{"targets": ["tissue"], "num_classes": 9, "parallel_block": false, "expert_mlp_ratio": 0.5, "depths": [2, 4, 4], "mixing": "mixup", "label_smoothing": 0.05, "muon_scale": "original", "grad_clip": 1.0, "final_lr_fraction": 0, "weight_decay": 0.01}
Rows from block 7, named by matrix and row number. Rows with one number belong to one attention dimension. Each number is 500 + 25 x the weight over its row's rms, rounded and kept within 0 to 999. All counts start at 0. Numbers have three digits each. After the name is the row's rms in percent of the matrix's.
# v: window attention query, key and value (stacked) (model.blocks.7.attn.qkv.weight, 720x256, the v third), inputs 0-255
# proj: window attention output (model.blocks.7.attn.proj.weight, 256x240, transposed), outputs 0-255
v.90 093:566542502457552525499487489434507506504475537504515482475442492475476493480505488506427496496558536465533527482495504527507534550536509501515445497503521489513456520453511466534486479500478503486474510483502491474546481504501527507513578504475487525500498533526472498505541484521507517490468473506454502472488508468528539503476502466461467512460514573479520482478452500473511470482497479525515503533529491514498516512510464502514516518485496536505537470486505477552526496520527493519479466482498509458498476465511500513520482513465504465470480479554509475495485518497437492522525482472465491500474515504489487502496507480532543508499491477503471453534500493437486492497502503505500512509504531475510477490499475500489458516505488468498512513495510499501519498508513497
proj.90 097:512505514546530523529509506500493529488505533434475462487505489506474500538493500568493495530470505553480503521532481511546523505456530496511511480524533466511511488458522514531520535495484482545515499509464501526507506481500475514460467504513517488488540481512509459522480500510548500487493491529569478484493502502459503491491509516558520481497465485500496496473492525502481521504474478488518443490494484501448468487516509501515508492523580471497503487518514491482437464471484504521476486504514498491504520530458479475464510514448509469432533477439494489485524507530475498528486501510466541459497507480461514518498477512498459514513497530540511524504475510511440496473470507466474531505518477482513477514481485509531485508537534508496465485508499473491482513525503550
v.91 101:522559501496503549494463495475524540518485463471517509496462519515517500507489501527535561533502502487530529499507520470424501485493525492465468505456541509532488508493511508480481457503477503528482473513487513486478430499461463448469484549545472512532523524505489499489485514500479507490461522508490471494479511525478483441494518479483506542490456506527492502493476519542473504510469505503516498456514495513479507473539485491515493549484511504510491486514525510545514511513504548496541510538488540506498446514505504505525533532504497515489472495530481489481538453473514522461522493462476498509538486538508494478528508511525524477531494515490446457461477512514556467511475493513507454522501499503504530503517483505456456467496500485496458491496541512534514507508475472
proj.91 105:497467448535457437513490477480474494480529500498522482505475481500487466517481516483495517471476486462479491506499531538517502481526516480468525505491513493525502508494494454496492540531504479503514484481499504495523532450544498568495481500516497528440535451487490498522537501507497472479481495490514504523471474466535544484502504488505493517525525498528559506499527496543486545496479479506491495502465475486496497501535495465502478498560521504554460549524490491475481462488473507470489490460482516490482503476476527449522468521485459485519495492490513486468535511551504545486507519476512464427495520518528505537485498458446467470536532501491507521480527470502514545458496515475500515502485520524477477514496508463511465498524496517539534505520533513512483498450474530
v.92 097:447439496514504456502516462493470494494468478485498487495474487476495514459516503470490499488498527521497459524525529434496514483506506485525533513537503492541524497529481481481520514501518496475429537501519519521511516499482503495516491543488530499506489526493454556473475482483472503497544484485500474478503505474505488447524521477535484510537525512484542476529496462463525575487495460496500507562531505517484470492486487535490512491475506504497498491478483513461496494456534474509530514509470531485516513509529491480511486506534506446510506514540504537474489499536527495516498536524516486509524488511444512523472534485504540556457515508485516528515535545498476476522453511505528491476499507507468484517474536509505542529504436505511477476453515523472504503462520522
proj.92 094:441560510482508533492519556464502505528480454456472544493491484492515496547506515507483510515518449527520501493497509515544532507477525532528524459510496452473476475463485516511465458522476531518501483528497500502476532501482539487500467484491492465511485528443511482518552519494540527477506547483514491516511508534426509509459491519515491488465494491489452526505507498497510473461500478492453486508452515471493481475524551480512508470504497491463494488492481505495523494494582539523506491513525468476483512511457511519493503496505480542488457481528519518530499484498504525505551433481444487499461504488528457487448483498480511494474491479495506503498474539510506497502514518484519532536506501528521472497546498500511557521488501511497497520507499497479506500505493484
v.93 099:464472500469524527515481479522539485513505465472461470470508464517474504522498511477525464480477520522512503518512485517461506513458505526490513505513466473486545525484508556540507471477467507518529490482498461501474499495511502546475489487498521545506441465463477505524539535477487564475473515540484528470472541473511513493452498479503483507500504489529481521482496491481493518508495573520493509486496478486499496500480503550563512520474502515474502497501461485518549546516554492507493517482507486512492501474496472542512525453526490495503495507478539478519483466481494502482471488469501535539500487522525491529491492519508513510501505505497502449510537450489467508504483545510500448468460504496498496451451513514470489471503520503451478515509543535535474484510504567
proj.93 092:537517523519501520473494503514510508465517483515487514437506533504475487497512540504481517468498492474472516514495466488492530509439487531474433507506527516507515518519496499520511511487496489463486533478504475493471563535505494516506507508445477489530503500541480525465497517446433511457474484535466480524514502497525496476550449535527487550517504503482514516473483520491467460452528502472532499492489481511487463486509454525495525474504517489429531538476490467500462461532482477525483527517461527491563520564477499463455493500541517503458498523495483492485505526522493475530529538507509483491497486479506500532493511502494439483509465502489502524512511483511467459476518499507493526524518532491512485493514484500479532507526476506502513514502487511444506534522495493
v.94 097:532524512484513474478490495507505461530518469477518442473521528515494485511511467482487474506549487545501511507544482522498508518473534504501477480516453526484490457507494525508465505476493466492529505481434497435516517521503509505487483496490529514511507509499493525454519492509464518517490502523514496508522537547437533544487491470510474500506483503466502471490520482522509514474462497480465507520470477534462510490540527526465491536513501481510510501488423492488488530502502447477483540474502515487468520497516504502490500487461538521482535446494521562550507527493515510505527498481513511484493544581477473511488457485493491521498495543465499507504487505491483511457480479489468537557524485493518483546459512510445477516506515551485500487469480497498510523504524485
proj.94 099:505522494515494539533519517504495538479470500512482521459503501484491521451495479465533502514517498503502532496486495536520559517458490486510516512506502488510466487515500460519527518504438495488459530500517469496488498516510500444487499544534505492478505537525494516490479527502539484490488507524472501545488519481487492448518516504477527458512506479514513548519484512449539465476503530534516498500562490524494538528510529490522467460483467500516535514466502477506532519497476503520536504471525533540487524574494477465515483513508498479491544504513501488506437465494473479493474424503494525479465465478491477460522503509532501474499483451504521483511471507468530519540502470476518538524543500470504528526551478514494462485482516506485522501472516473483542478537484481
v.95 097:499556445518524554470493512464532482471488492518489532480488545455535489497518543509511526550517504503496526516496512487504486474514473540510484519521489518524514515459491468491499505509490503472479538511452534523501495516451458481495521465517507455534499493548525502522486499535515510526489525504526511501528477488530480496538478509520488503487536449459510492518540479452486513540503504468518483513479516503516532534517505475511445498494534542514488498453491529511499493503501558521484501475517513502518498518497539535541495518507563496511519484475541502470429533549517491496478517476537499484566488473502484502506472465536481485494520509515493458508525497544482536501524487501516506456470485511452456488501485491492512513512492478517483482506485483530518525540548486
proj.95 096:515483534439470488497507480462480486490460483569510514536493473540475450431537445526509481470487501541482518461500540493519511516495449543519519489513476484471490488544501466499501499507545490475522459516466510453501490517527525485520495522490497513455488478468490473523548504466435517473503476478524487511453472477496477522457475511492504527474488499466528488504479553480485529515511504501476459498486532499532473496500523477528497544482477522472513472533530506539501529490532501513488513492500541520472475480498509448502516498459476524479523479507516562522540515526515512498468511477482454465481536506494502517490494521504466507485499487452517534516498497495499479510499481519527523501499518526516491513522478496488459516467524466488511517494522502466452510506522492
v.96 102:483504519503493496466485472514486495550500496492469526483515501490456517475504488457516518493487542469461548536497544469524485513484523545494509538532476492479466485482474476449492530484504475550528509507457467513513467534489521505517515507512502525507506508515474465535517521525523453517520508519536532522481482513471476503526541525486503490490539509508501497537514469532507549505497518507473530510471533509505529480507527494503578510489514495464518501457463523508510506489499497517503500485442540458521485517529483511456505492519494494522531506525486523512513507490512505470504541497535430510486485489489507496555491454498497490458518493543454477487505483537500518528546529508565449500486508470544514525496469513515492506504454479511480475512497535495487482509537561
proj.96 107:498493467538511528505527481476484457481499481484500490537560516437522495541505498500532500464495510478486493524481535518495489540524481443468541483490501478497499467519512479541486489510515463498504494509509486514438490507524526502490517500465517444478515535477498492528499450462495482495486530489503448459472505470503509507509488492481467488542480495479485507526506512485474475500498533515530507484478517459466476474459480494489473468486520475518551507491489505502482475488502545475520469469519525501447507543486495490529514493511495518493450496511504512487524504503527506499573506449511530512527546524509509497462514571496499435512516533470504482494461547529533497487541488482526514522487513501482490526491520509532504451520486481505509465520490555540552478503473512
v.97 098:499499507513493513513468483525461504526493533494501519538538511479502486504512541475522534501518516496553477509432477484529506450518537510500512517473468526484499463512517481534525509535511473476530537510531477544529536483497491524498557510466462484520480477508555469541519481500486534515494507488479505484482501500503493462443485507498511573473487519489532496500561478483560509511497545486504498470506497467489479534561491478543514564508532475460520482479477528510549509480503536538508538491508504493484484511486523523488467491525514545468501476525495504470526504462476487458488520486491479491507507520534521491455476541547510509513497544506490536487504517493506504465513501472486473533507476481500481506481504514490484510501454536509502497497505525459542459476497481
proj.97 102:494524491472494501503486499490510499465519534502571496518466453463502501501518512514515504509501487488523537488500521486476465508468455496472466487544481504491478491523522470524462493499482549491508457538501502506535498530475469466471544492502471485499528474436505523468505511530482482519494538497503469526455529463533555503529486503486436506499501490473513498534483481500511486476537500555508508493499548482478521487500488500509508503522500453527511488504488450510527488493506496483511488447518511503520497465522540558460519526498526542532488548510491540515514541549526502473495510531523515506499524533460499495486481493426511514491501488503542488502514474549487498485491524480490552494526515531526492507490527489544498536536477544504487530503475566491508526488520484
v.98 100:481505470497494507508505534491483440503518493474504524521477556515504497516478504482486476477526468486518520522449469493467462523544468466510494527521498458521502473477517463489506498515526499528480542511473494466462473531528491482523504452530534515526457511470471487479501474495513490491495535463485454473499502476485508513448490518498442485482499482490494503507517560513497501529474492506481492490452519462470477503476478466471516509499479523471472497530511494523459532496468503486475483484531520531458544502500475527454500497521502448530483541492522477456507542498489539498556502487507542493487448521514515550492468486523463469469488534511455515471509502522484550503494517508491474449490459502499518485431477507509500473504484490497468501538508474516517504497537518
proj.98 098:462497498519469492498513443509493515507485487537480502523500520485504488509474480466489526506531487482531475502475478491496510521508512494507484478493456492517498501467517531531479466481509524479507567489477501522502534505460482526487507504531460503507469494477512506513506499500500494471496521503504539492547503495475483514486525533495510445505516523501555473520476527458474508500494503492527509515475534525503586508522457537495496516494519498503518513451501518493507482491501522512494484565494507475479531543518488517562514481493502505462525506500525479499486537468487523502546515495519504480515525440516560514522490527505521480481470487431501481518492509531470442491499489474509547508503516555499540530460519509466502497504592476512450492534531474498500511442509465
v.99 098:492484503480473452493503474514507504495465515461483506516504513485494490482478516464491506502529520503510501480515478518473481525526538497464460520519471505456474544462478508522506498504512507504485524498509489572498479490512566511531514462538520523512483509538508504519502546462530489480499475514514439465502509513500530480484521531519515490503452522477494517478478465501477489460500521486467572473463478500521442469537522484479445530472498503477497504531500495475492463489473494493520544484496490462462540530521490478503494513488552513527487492536465509468455504521484523495525482507552459508491486487476501454521457525528468490444533503524488484522466506507486477487484486491491479479464476491499477541444522489500481552502450456506495520537493480510483502471517524
proj.99 099:466485477536533540475532488521505488552515499497465503497509492489493495517492459505534534476495513471492473471476522514474468532492507469489492434494472502493512508525519481486460520470494491534441480521481486539483502531497472481555487513502486507489489481476509468537514476531513520485530512477489456503470491462505533495534493462465504514498508443496500493490508484489494466534486535520461569528500490490483493515543499490481510496532524502506491519513495514455472505468515533471503482525495509487532567525449510516514464505537517523514497505518518469473488530521539475455518516468480493499512519486541509486507533477531465514480475541518474528472516504559524473480496487532476501543462500510496557488568486504517486473525480481505495492530451537559490491518514499
v.100 107:497523547511493510467511478464522507542500528499474467494489490540483509516477525551495479481505491526482473495534584516480478514517485459468493461486502473535477494514514519493520508502458519488493511535496468520529475513478486495497526502493491505504525458489499510510516441505477530541508474447512512494513503493489477498506498505477485476545455464543518517522509511528496491500467490500487509531511475504504494474524539480439496491483472508463504478465499464506535522438473515502466496535486485460499494477507502559523520492537472500504449496488475475525507490497485476445488490534472419489564485474456510514536526498471523505509539513499497462575535523484452462499505503525505525503509486501499513466530526526540508498486528484484483496517504523503506467520515523
proj.100 104:544464482464523546507475531526513460452482530508477457498502530488507518445507504514475510485470490496525497492487518513505458532492479489520465493499472494488493560483465500469544530516460516548482513520491497529452481514511532466464550539502497519509516487505540495533476467491446492510528470503506522451499498512498486506492489540460530500475523521553469498479465512525500489503465491498539501519463509512495507486494499501470520456482477545496450487511537532495527490529506476524525486488493489503490489512441502482478498477482520510458489495495493493457523521497486517514468482535528495509483486481534479501457520497502513455487510447526512487474520451467512525495514485507500445456529523483484441519551524507510476552499529532473529475533523505492525472522510503
v.101 099:461459494472471468475481506486489510475500549499536494490501447499519519492481496517473499480528467467497470503478494468435487483504488488499522510488502479483470432515523474491511509494466456490538445453487502421514499475522503527482520473500476460492489512495493476486559506513469528474505500497491506493472493477480514492518495467493474515529486495491523464499447479498490471476500511508516518491491475445499538478453523510508493518440470499540544528471492480532542496526497488509495515492517468499482489507555515536487497490488494501471477494475486537468486509517519510539529525482520481468521488422532498503477486482541475484524471464500516495489486539520512495476459495529472527482491487532516544514483485521508535483476543498550473532464454502494487521470535499
proj.101 094:480504476488526488469496518514488479540526480496488465479523471494522531530520506537483503552452492520496536491480461512518475480477496489509493523512474548547502538548552500466509504447484495495501501532503538508479530470507527477509504536495474485502514556482525491514500539503499486446528485476482479509546510529522502521475520478519523537454485531460540549529510481502509513523438537503490517510521501536509503505471524525497485488483490536530505494504537513537474484494526473499515501485528547461496514500506496500468515444465489493502510478507501453473465505491465485455495488516494440476515484515522500518495498503511472461548541545526488492520500497480515460505516479451498505506497491518487493445460497494497466487483451492507493472465556500536496498539456467
v.102 095:527457520467466440522488467503480510516525511456520512523488510481493557495500460490535477483484516469554462511509499484498528518526499473495520474501527477512529506474573541482517494470509491485502506534513461511535492467516521476497496478502494453506510486481524490436505530453518477478509508467509523497532507535509514518491523511500497482476477481483511479500521520445502491468524534533479529495483468503509526525480464506492494526508525510504548482492510474513561479493528548483498489484505541522489468502506476489484495458517438524503496521535507519480501520508514559465487504514538493507464516456508500486513530473439476490502476505518546466566483506555497499467499504482532487484505544512505528508526519488554523537491510498522503509514480539487481534500510452
proj.102 100:481508531525528491519528525498535536454455505478483520488488522499484513541477514517468520515556466498497492528509506518436507469512489496503465526482485567451496535548507492520486485454524512520492475513513508501512506503489479443552463518498546536531541492475531507492524505480486551538494479477489506497482521469499489536466491493485488495477459442515471454482532486511498551505480501460500498498478501462532492498482520486542515466492466499467527504474516516513487541479536488498527536485507532538501495481545516528431494489513541533498474488515479508524493530499462495496524493490502489509528486495530488521552470494516496522489543516491449553527489494509558484488500500495510473516512473526483480517543537516497497518504504522499471530501520529513501480505501549
v.103 099:521501489469522487538493490496520498464520488482507489533493472489487537542527511503493470488472491488485521472504493500519541552486475476529460530461481497503488504496492483538520462507476495533535501491498485526485515533511468529532451495520503509482465493486536481467499506475505556446522472483496476509451494518537508481477465468517491482515520556510489513476488502459483519473517522486495515524473480497516482518489448468512502509513512477490490491498505454555546487471469506448458526481556532466479518483472433451475508540518492513492464472479500463509466522513511515522500521506507482497488548485525483509501529477510487439457486540478521512514541509506536514478503482447491533532496484530464475500471555499453534499490507542508515499533539494510510507520504485
proj.103 093:500514534457478509518500483489541468504467518495474509512500515482518464501496526477505489503514481474498472503474469498460509482519499484496506483516494512483464488491484524456463445464517506468497466500457494514523498497488513443528461461529466534521495451502462526500485525517465507482431500487511529474533549507490511502479505507517528518486490457490461486491499489458479525508513481473484456480522486478494511486455499486481532533484498465437514502467486502486461469465494509478487451488495464502510518490536476542504506477534507489480512493511543504460526514473487477506484514529511496525529451504492479443480522495501462499463481542503522563523548487517511481487462499493550448518500463512469493504492504492487467504500510484441497556469526490514441485493541504
v.104 109:551474498512472493537466516527483543512477520490499508506536519475484519488479517483526516546542496512466525479549485527487468541470511513507490526506474541515487462495433490478519506492518531473525500486481483484503484483503492540474525505534483461491529513519483480494525494484521498492493482510509478507532480514553526496474508477523478526486514461505500504515531510466504533539477487457530492510484510461536535488521511487564514531535475519485487511499478505476481543495465532496537487497478465504494516492478503487475490405483529508456497508528482483527505498515496531491495479485494522462508473475486493500488536507468498491541470547493449477489453516499503470476504512499451513467521548543506519505546491518517561519479487461503523453497511496483554492512455470
proj.104 104:467535496523510519496489493487492486504503504539521509495465501481481485521490513533521513468556498515467489454487510519478511483506458477481480464500446467499467482479463526511491497415515532514445477509500542522505530523519491526501530481497532487500510512523490497499518543467486503463514524487537493489501529460497542473515517474541485511512499536458516465549506537517471549507497489469496536542500532492500506476492444511526491492514481501548532491493526485499496533535508475516514462508494492478513494503498510492523498537535462449464437533477518461473485540505512512513461493517476499498476484527516487511497550508507487499455437531490508447499500484495506488465489500504511479476497481512554502462517544522485458499471493499457501510500551522460531535498475505
v.105 100:479496511460473511527492506539467540480521522480551498478513473472550546501454502466503513508487527523484492512532459508519474526501538508514488553526524475516500536511502496450495490510518531480465467498489482490556533538527458478508450557482502464485501509522490549463496516496455523498472452468473534454517467541543489498515487496504520494479532455510512515494498490520459506521499475475559489500470519489515489494515524495496461505524491484496479518492495520515512493462491533520516497510559500462517488505489520498459449522495512475515493504503509487497524436540501518491546497521501544455499504477480522500520482538514526485489459514500470540525487513483518479451465493496492537504531455518487504488513499519516504508529471433474485512470474500489495505467505504
proj.105 098:485472452485506481498508465515526489522525546529501533482517467536493502483477517543516496498497478494493499481505485527471504500498523497505479502490427509553536471528454540473499517479540535508485485434479566501504500511462476501500502510470494499501510483478507525483519520513541510411513461487501499512477493474489491463481504491457515499536488487496523475496505542456506522513491494522484568512506484486494479497448499479497508502494473537503506475511477478490536526506491529550458484506489480514495480468474449477474513550510445522525535510467496491457503459523509491500535509509503533489505462495513495517544518474546479540498535506510492518492500530459501453508425443540494515473519466493525490488482494501522483508503527516502470519504497501488529468513501508
v.106 104:471517463480491519484516472506500503497484513485494499471539499465518508503467474546459513518493493495506513485492478473524539479477530518515477503505509524499499498472501493490517498513507483510523489482497525488492525486490489517509501542476461447456518570546505467459492529558500513497517480468509507492486434481494519534503497433550544491505448533503511485524463509532534488514540493500482503510503495488486471469434489474523479496567474490477474510510502547499550500504466481557472510506517506541475495519525512494494467497476517505528458507487454488524510504488489481500526498518524495526498512459497510465493472461537473471526490485493483480547538467486514497532534493517512489465524506529499489494487477469502491475511510455512478483488565472498484488423516550
proj.106 104:482477552476485507476490455490482503495540515497524478480458487532520508507533498529548471525509523445459478539488497498429473485528499484517505532506463491519507467516466519502537511528507525508476479509518501477512473454537522490503508480452471488517465510463498528498517491520539532490501523473530458483437424499497517520478498517525558536506453493495492538513493461536482529507527500503530482474497496512461491534497516510481540509495497516539510495561489514504462504459507508492520489519485472510499519497496535511496526486484499500525488469487517508501478490490478451533461433514504484540508500525493497515444477470534492471501512542476467529472490487457503510503498510463515466541550506513513497505483498488513521467488488507462505541518502503495538458476482483
v.107 086:496526491544493487561495489457508510520494450481488497487509506509441495450493507537484528477507482514482493521520504519517509498519477467493491509522452498534500536554523491476497507505574541484494456507455514502480509486483492514489485512532495474503480489485491493490497471533514450495501501500521471544509462449475495513508481459495485525492470506499537492489439472461481517465513543511482476468507493516537482495495466527510498515499526529506494500494517531480515516511481473480526473474515484449473482479494564490520432529496518455508512533517504516481485523504554550478549495530523530502539492533508530520520493489485487520463511472545517498530545466514480543522483513467484467471478533496457506546466497505507520515533496514489515493537487507501500471470456498
proj.107 095:473469538490501546486500481511513521493466495517518536508550514522484470496481524456509472482495505550536499489527506501510533503472565518508499499488500527542508495503543502523481500463529545509464504546506479503457469518565526476484503490536468497477507498480474528514467494516485522521520493471441515490456449557540477514510502467529516490449472507504482517516529492486506490469497501501485499495476518503481542528474523519533497523516488462482478532491508486510496460529496489486497570506503515520506506500508533522520501535508525425542509503554490457457446500515506489510454488479500526477475489503482523544528480549505532482504525512480492520488513464479490458505473469512491498537529496488494499490494513511508495474513522536523527522541493481508556495486465533
v.108 106:514491471512462513456516490504487482485495529536506480496481461482498474541516504531525499473503455496478508489523476473466503474464523494448496529441497514525470466519442479533481508468471483533515517503479513467506495477488503515469488437488482506506486497510509489499567445518468499472478497501496510509479469490479486480475503510506525521504466519492487534545475486541527518487536491470506518543472474489478479530475515535456486561512495495536492561471508508462516511491487510508481510522485462558534514483515538482490504525482480507477466506471484514498502495498505537526460474517489445492515505547523503474507484524456509514475504518475481537547492494490489529476502495484515476503530469507485547481494543487502455490477479496472510499499541544506457523427497529
proj.108 106:487504478494501494529469490477457478492528482501444471480569438500528516478523520493522535523504514521514501504499474498493494471481504522522466523526485526514495526513489568488485482589462477486487494548535535509501468527542516558516534475470528518500500503471470482475498488485508520495481508509455502448490489509489539488519482455480502525485497475469571488502499530497556502530511473474501521474515471526515448488525483482478546497477504462514503494496502473490507515520471486469508530528472495516521498483487506503479488474506496519538488492487509495508487518505475457530538507467526539497471501534513529508528458488489553472518502513556527462487474468502531543481473501541474483491511529535492512495549470470521513523506498459505498504481496525511512529483495483
v.109 095:472492521495459511480475485552531483531480492451507522501454528522441497523506515505513439510478485550484561485499540466508508529578506469502518490522457520508550507506533493527499500468482482486504508558478519505499499477480514502532508469503529501539455505482536532485535496498485502513506487520478479544445529495519483518493502520472474519499507499483486483521489522532528511509501467544525465510521504486465512527480529546515468499497544541533481549526513503445504501486521501529531513488508491465501502534500517528518509501521520493502548503502532491523495511472505490500512508474500519525497458542446538453460538528555499536481507496483510512502508527526544483447492509504494530509484511527523477503480493560469515487503483496510533486504498510510488512510526533
proj.109 095:511542456466499488513441471499534523528514517486514532547558512454507502487494529512507464547482490523527519479492506518513456453467554518502543483516554491506491497438520528501439515526502459503543533469506499509455525523495495492460486453451503474488469514510480474482479498479481490500522532487517531463548527499533480500460485515481542465466524504448541475501511501472468512458498512516485531490461540530486540471498482492541494535511497465472449485494516509512465539480493491537493511513487515479481505522467517489487479514519483510472531528508501562540510471506507493492508506488487490481505526525523472511502509506493489506514495505524491514492522507463505511489526528475489519487477526527503502498501469493489530502524527472543515526547497443466493506500510510
v.110 090:481522527508508553465497572521474523478518533474515527508505473507499492510504504493474523524497476479535491478500551506507469475492546492537523528508481530538488530519466507471500506536489499509496505493537508539516478455469528493428513482498506499521538536517465479499479547469484503527466501433543508514525481511508518513500522501488494507481515530534488489520498509495472511508514487534516537486509504510516500507559520483535441496519483530542532457507519501492515524503494518516508526505485532488474502478504455509461503511446509540474472489523529512493540485503516571481492492498474482512481548473521522444561455516523485524510530483461475490461463512524504477536496467514486480525512496506527514496504477507513488478562516475508510484455505486500479477530495469
proj.110 096:489535485505502510517529491515491480451532497483480540542483497467515492490448490573442481500501497531479496526468490513494503531487454487495479531508436497476489481538500463521487463532481462508516527475521475488524530491490486486521467541544542502492487496463480457497503488553548484501509547532507478505445515436477494517496473472501510499506486500498458504463459478486529518515475469511477526525506467459491520496550484493500485481513506472482523476510517521503503511527516505518475486463525475452534452493482506499481512499522464476475460475474520507488535485495529467503531480535496498543520537544473504460495519497516505531492462491491480497527510512477497490503510504540476476474493461571493520479474465480458518494485500530505465472510487493472468491492496515
v.111 106:524466471477547515479489512506480498522489453474530477490489466492483487528515508525510473508480508492496514527512494476487491507522468521514490480520480477529475518540520464536518540558448523518486479500468511514563531522508478523534467514499501531530464495517479496492486537499514492527472515559497514484533504512504474500477489474555530510498518509478447451440494502493517523566506523486484474495488538495510484457468498498473525523511482463442488485500509492518447507534454490493488472476460486470505494521463480502468511556483517520506474517478490462466501455458487508462477493492517513504486488485513480470523488517496502499525489525506516520512515548517455513502496489483539512492520430532517511470507477482492520521532504484473542522478526563546517512493487477
proj.111 106:486521514490487486513470489563485512520480505492485515499504485486511471473506490505496499485511529470501468486509483474500491551533470501523513496497464459507513511508500472499535487495509539513470498490525480515487503463498526508535488481476491479540484455550460526516470474487526526515535471516463534490553482486425502498516484531433580512543535468509546506478488522483520502477494468489544548491518515483492467488511471491515492518515443537537512487524489477469522499505475523445492509523474528535498522461549469526499483555516480526484501454505462515494481475513492515504480533518523497543495520502461488476524451474517505495516522500458529469484543501486488457482537473511504486500522508506488524509503547484528517495470495479505503513512509460456470510510486540
v.112 093:476502485539510507534454511510491500485466519522527513508499534515489472473481500509518518486487474511486478534539502531521533516500542498484489526491525502521521462485484501525497494499514451479519518503523551549432516491497495522506509459503508524527487481532492464507523505491533539526492491458565498502529502470497512523498437516484492569554453523537543490511506500495478512489471512520464537513465531515542496506480486496498463512494523479466506475500471511525538515493498505469523562499474513450476473529522459503521504483511515536507500519481481451513510490507444511498521494503516479489493493472516522475436456473490510487481502563480487544457478511473508498496462471501493507485515482462487502486496537487487482456520532480497465553537475513513488538502512528
proj.112 086:498490562528503493535466504496492466522515483516495510489533485501491477487519518499540468512460506486514539511464504446500497495531448503468516473525474495460464567531495487441472507480515509515537487497489494504516465496486457523475473469509506493521511532498509551517467517493520521464477539468538510540508501493569517459505464470526541477422519505456510508515483522514503486508529495501534505503479504507518518516552514491490522502496541459510513496511489507484511437476532473478463501516506481454496542525505491502500497522494470558496451479518478478463478555488501471496515453506511474503514499427506494482482514500469525477467472469503502467480529516482528490504466475483521486501522520520478539510492488503540518509506515517517521520481485537507492521513504493
v.113 108:508478489492506472489504469531485498490450494501532577474491496501510514480490514482511535568530503518482520471468473509472501484502495501508506495480479532551468525525474495539459513472548483486539540483485489474510519493491451471499471533475517508457541490511506458506513480486509513495496531491516498523554529482518494462543503548482468500522519470514512524485521461481498502482458501506475490519474517476467534489526487512477487534489505497511478453524507492506523478493511483476476487529521466508519541557475495497447485451526484476528499526502543501521501493531529560478516500484518494490498458493504466494461501499493474486462502470491467483528520494463492521499489506451534490459471536486539493508555503537477552467494500521514492519465508441472465497516472508
proj.113 109:479472498502530514481498502481522495488438519503494476497530533462482518524453536450524517441496524486497511490487509475518493462498499476449543494493539512490477503492486494498496501459520491484527516507442484498551488521528485504484515497491505524479538535515521518491537520445492446482506533475509540530497494460506489479496549489511507533487474452518487511470484468500460519522481489488519515455508483520434554490500455548532528512502525470518451497509486485500507481536522530530540497476511522480491515467486512511513494500504484520524532481536522468490441508514532504477477501472496508520496471488528467485541471508512541489489493535533479527475479487502533476443523476490492483453500520509503505479559533475511481504562494465490483532529491498514515502503465512
v.114 104:512495505506501463495483493507496468507511504474517496488485472484522461509506510494482508538514468533481494540489534458490496493495494494531521531478507491484537509491516500503471526511508534461513512499530558512460532553480453484498561516506510494457544475489488508513493480498502526487483507503490531515479488531501462449570491483486537466524473456477477524536488471502493452513527493540465506556513501495519546526501509498491483483473511506482540520472519497536503492536508533493528555505469471536500498480506480565480441481517530523523486490510517495499501505454517514511517558478512491508538545470476506500479480481492500508556473510496492502474539489498504499464480514532508488457512483480508539509487518439476518499500523523535485500498423546525511452502479509
proj.114 104:490483479525479484522485508499488489469490526464492482479532474537493508510526548482514484508484505525538535495489472548509513504494504494479502470496544484499486491471522465497520476480481537469531519505490503467529502444490511455504491531515548485474504555471511505499464520531502501491460490463458520542540480513477482443484484467488544540490509490520524541503494530517507527504460498470536470511514496515480524471536493512450527530516458499558489481493474455477500491498540511481449488492518526505525472508510496471525489467480527509529497521546478500511498499500496476513479483522507486488475495566443508504462568521487464522500437530497498517522491503465466550540516497488524486541495523523481478520460519529534534492477472506517486479476502530486509532514504498
v.115 101:528534477497519532493501515491494495487484481550480516474491570471498487460502509520507489500503503482485551485448488495482518504464546528501487489495547437475452493482509531505547485534527472506450553500491520559469491506500532492489486516488495523469519508529488475462519511516488488561511511522493509506499500468461506483512484507524505513490536528527509521489528490512529492517498494469499525484520519472491546484481527490482497464458479473487459487474508512562486528477515531500492537497470556522447507517499495485529442500492498508552498477489505527537498537503506527463495534510487499487490514557454491503491508506465503460507547534494528469519557511491489529490482529509545498521565477452456501518484512504503498513479476478496485496523528482540490485504500499
proj.115 099:505520511537501499491516488506509488497521541494521494530409511514477466497496438469491488499534510501502543497518538467498529551509530525526526493531485510471457470549459526537497499486478520451508486487493490455510485515503506477470526496536504553513490474508497542537496523518511461482525486538497537507455481500451494512479528530520535502518464500486502528503526517498565489523491489465495467492484464516482496467484493483464524525507506507486528485525482540460511452533481498452455500520484438468471445514521479510484523539537540495500491474519543468526505480521491519519546494474536506492524490484521492526486495520485511479492490468474471503510484469526483496513517542464499467515564488503503522475491487497522546520496516508472489498487492490508488477477514513
v.116 101:469526503562471495492537474522453495502508478463510493469529478512441462523483512535538527510546480501506484497520497485504527445503496538491463542559500513524506531486475475511537489435461513505515461480509496480482472493513509491513477486503502494514464503497504509528508476545521519527479495508515500502493532474548512540515496519471490475498518494520516504515496480520473457514516459532486519479506497552517520501519486513545447524494497483504496501508484472539514530468525489464496513559509459428499536529486460528518508482507511486481470499511509498505489485538520452518519499508520481492517502483517474523457536460505516541466528506533499476485469521480486528492462494488520519468476470462485503470468496485522436525489504490497512510525569492489497491449527507
proj.116 106:538468525500506547531491497518551509504481493519511518487571512529526497507540485463455542523469462497546487491476504497489457520472467475492514507486503521504491521499466496486481498516530481490473468507473489518513496496506523490529499468493477464480484560501496516479448458496517536457478513512505525494462515526501500477490501485490511526476464538511507492511488467492451546517508488545521487483531520478521512496533472522506519501467504515486485503525456487465491472507488499464515454488520498522498539501470531437514500473498497486527514506492484445506491488516561459462477489525505508494485507473532503509526456500491564478439499471574496491493481558472496498488446468468488531494480464504482528513489514500510493499506514493492491521482483531477526519481443540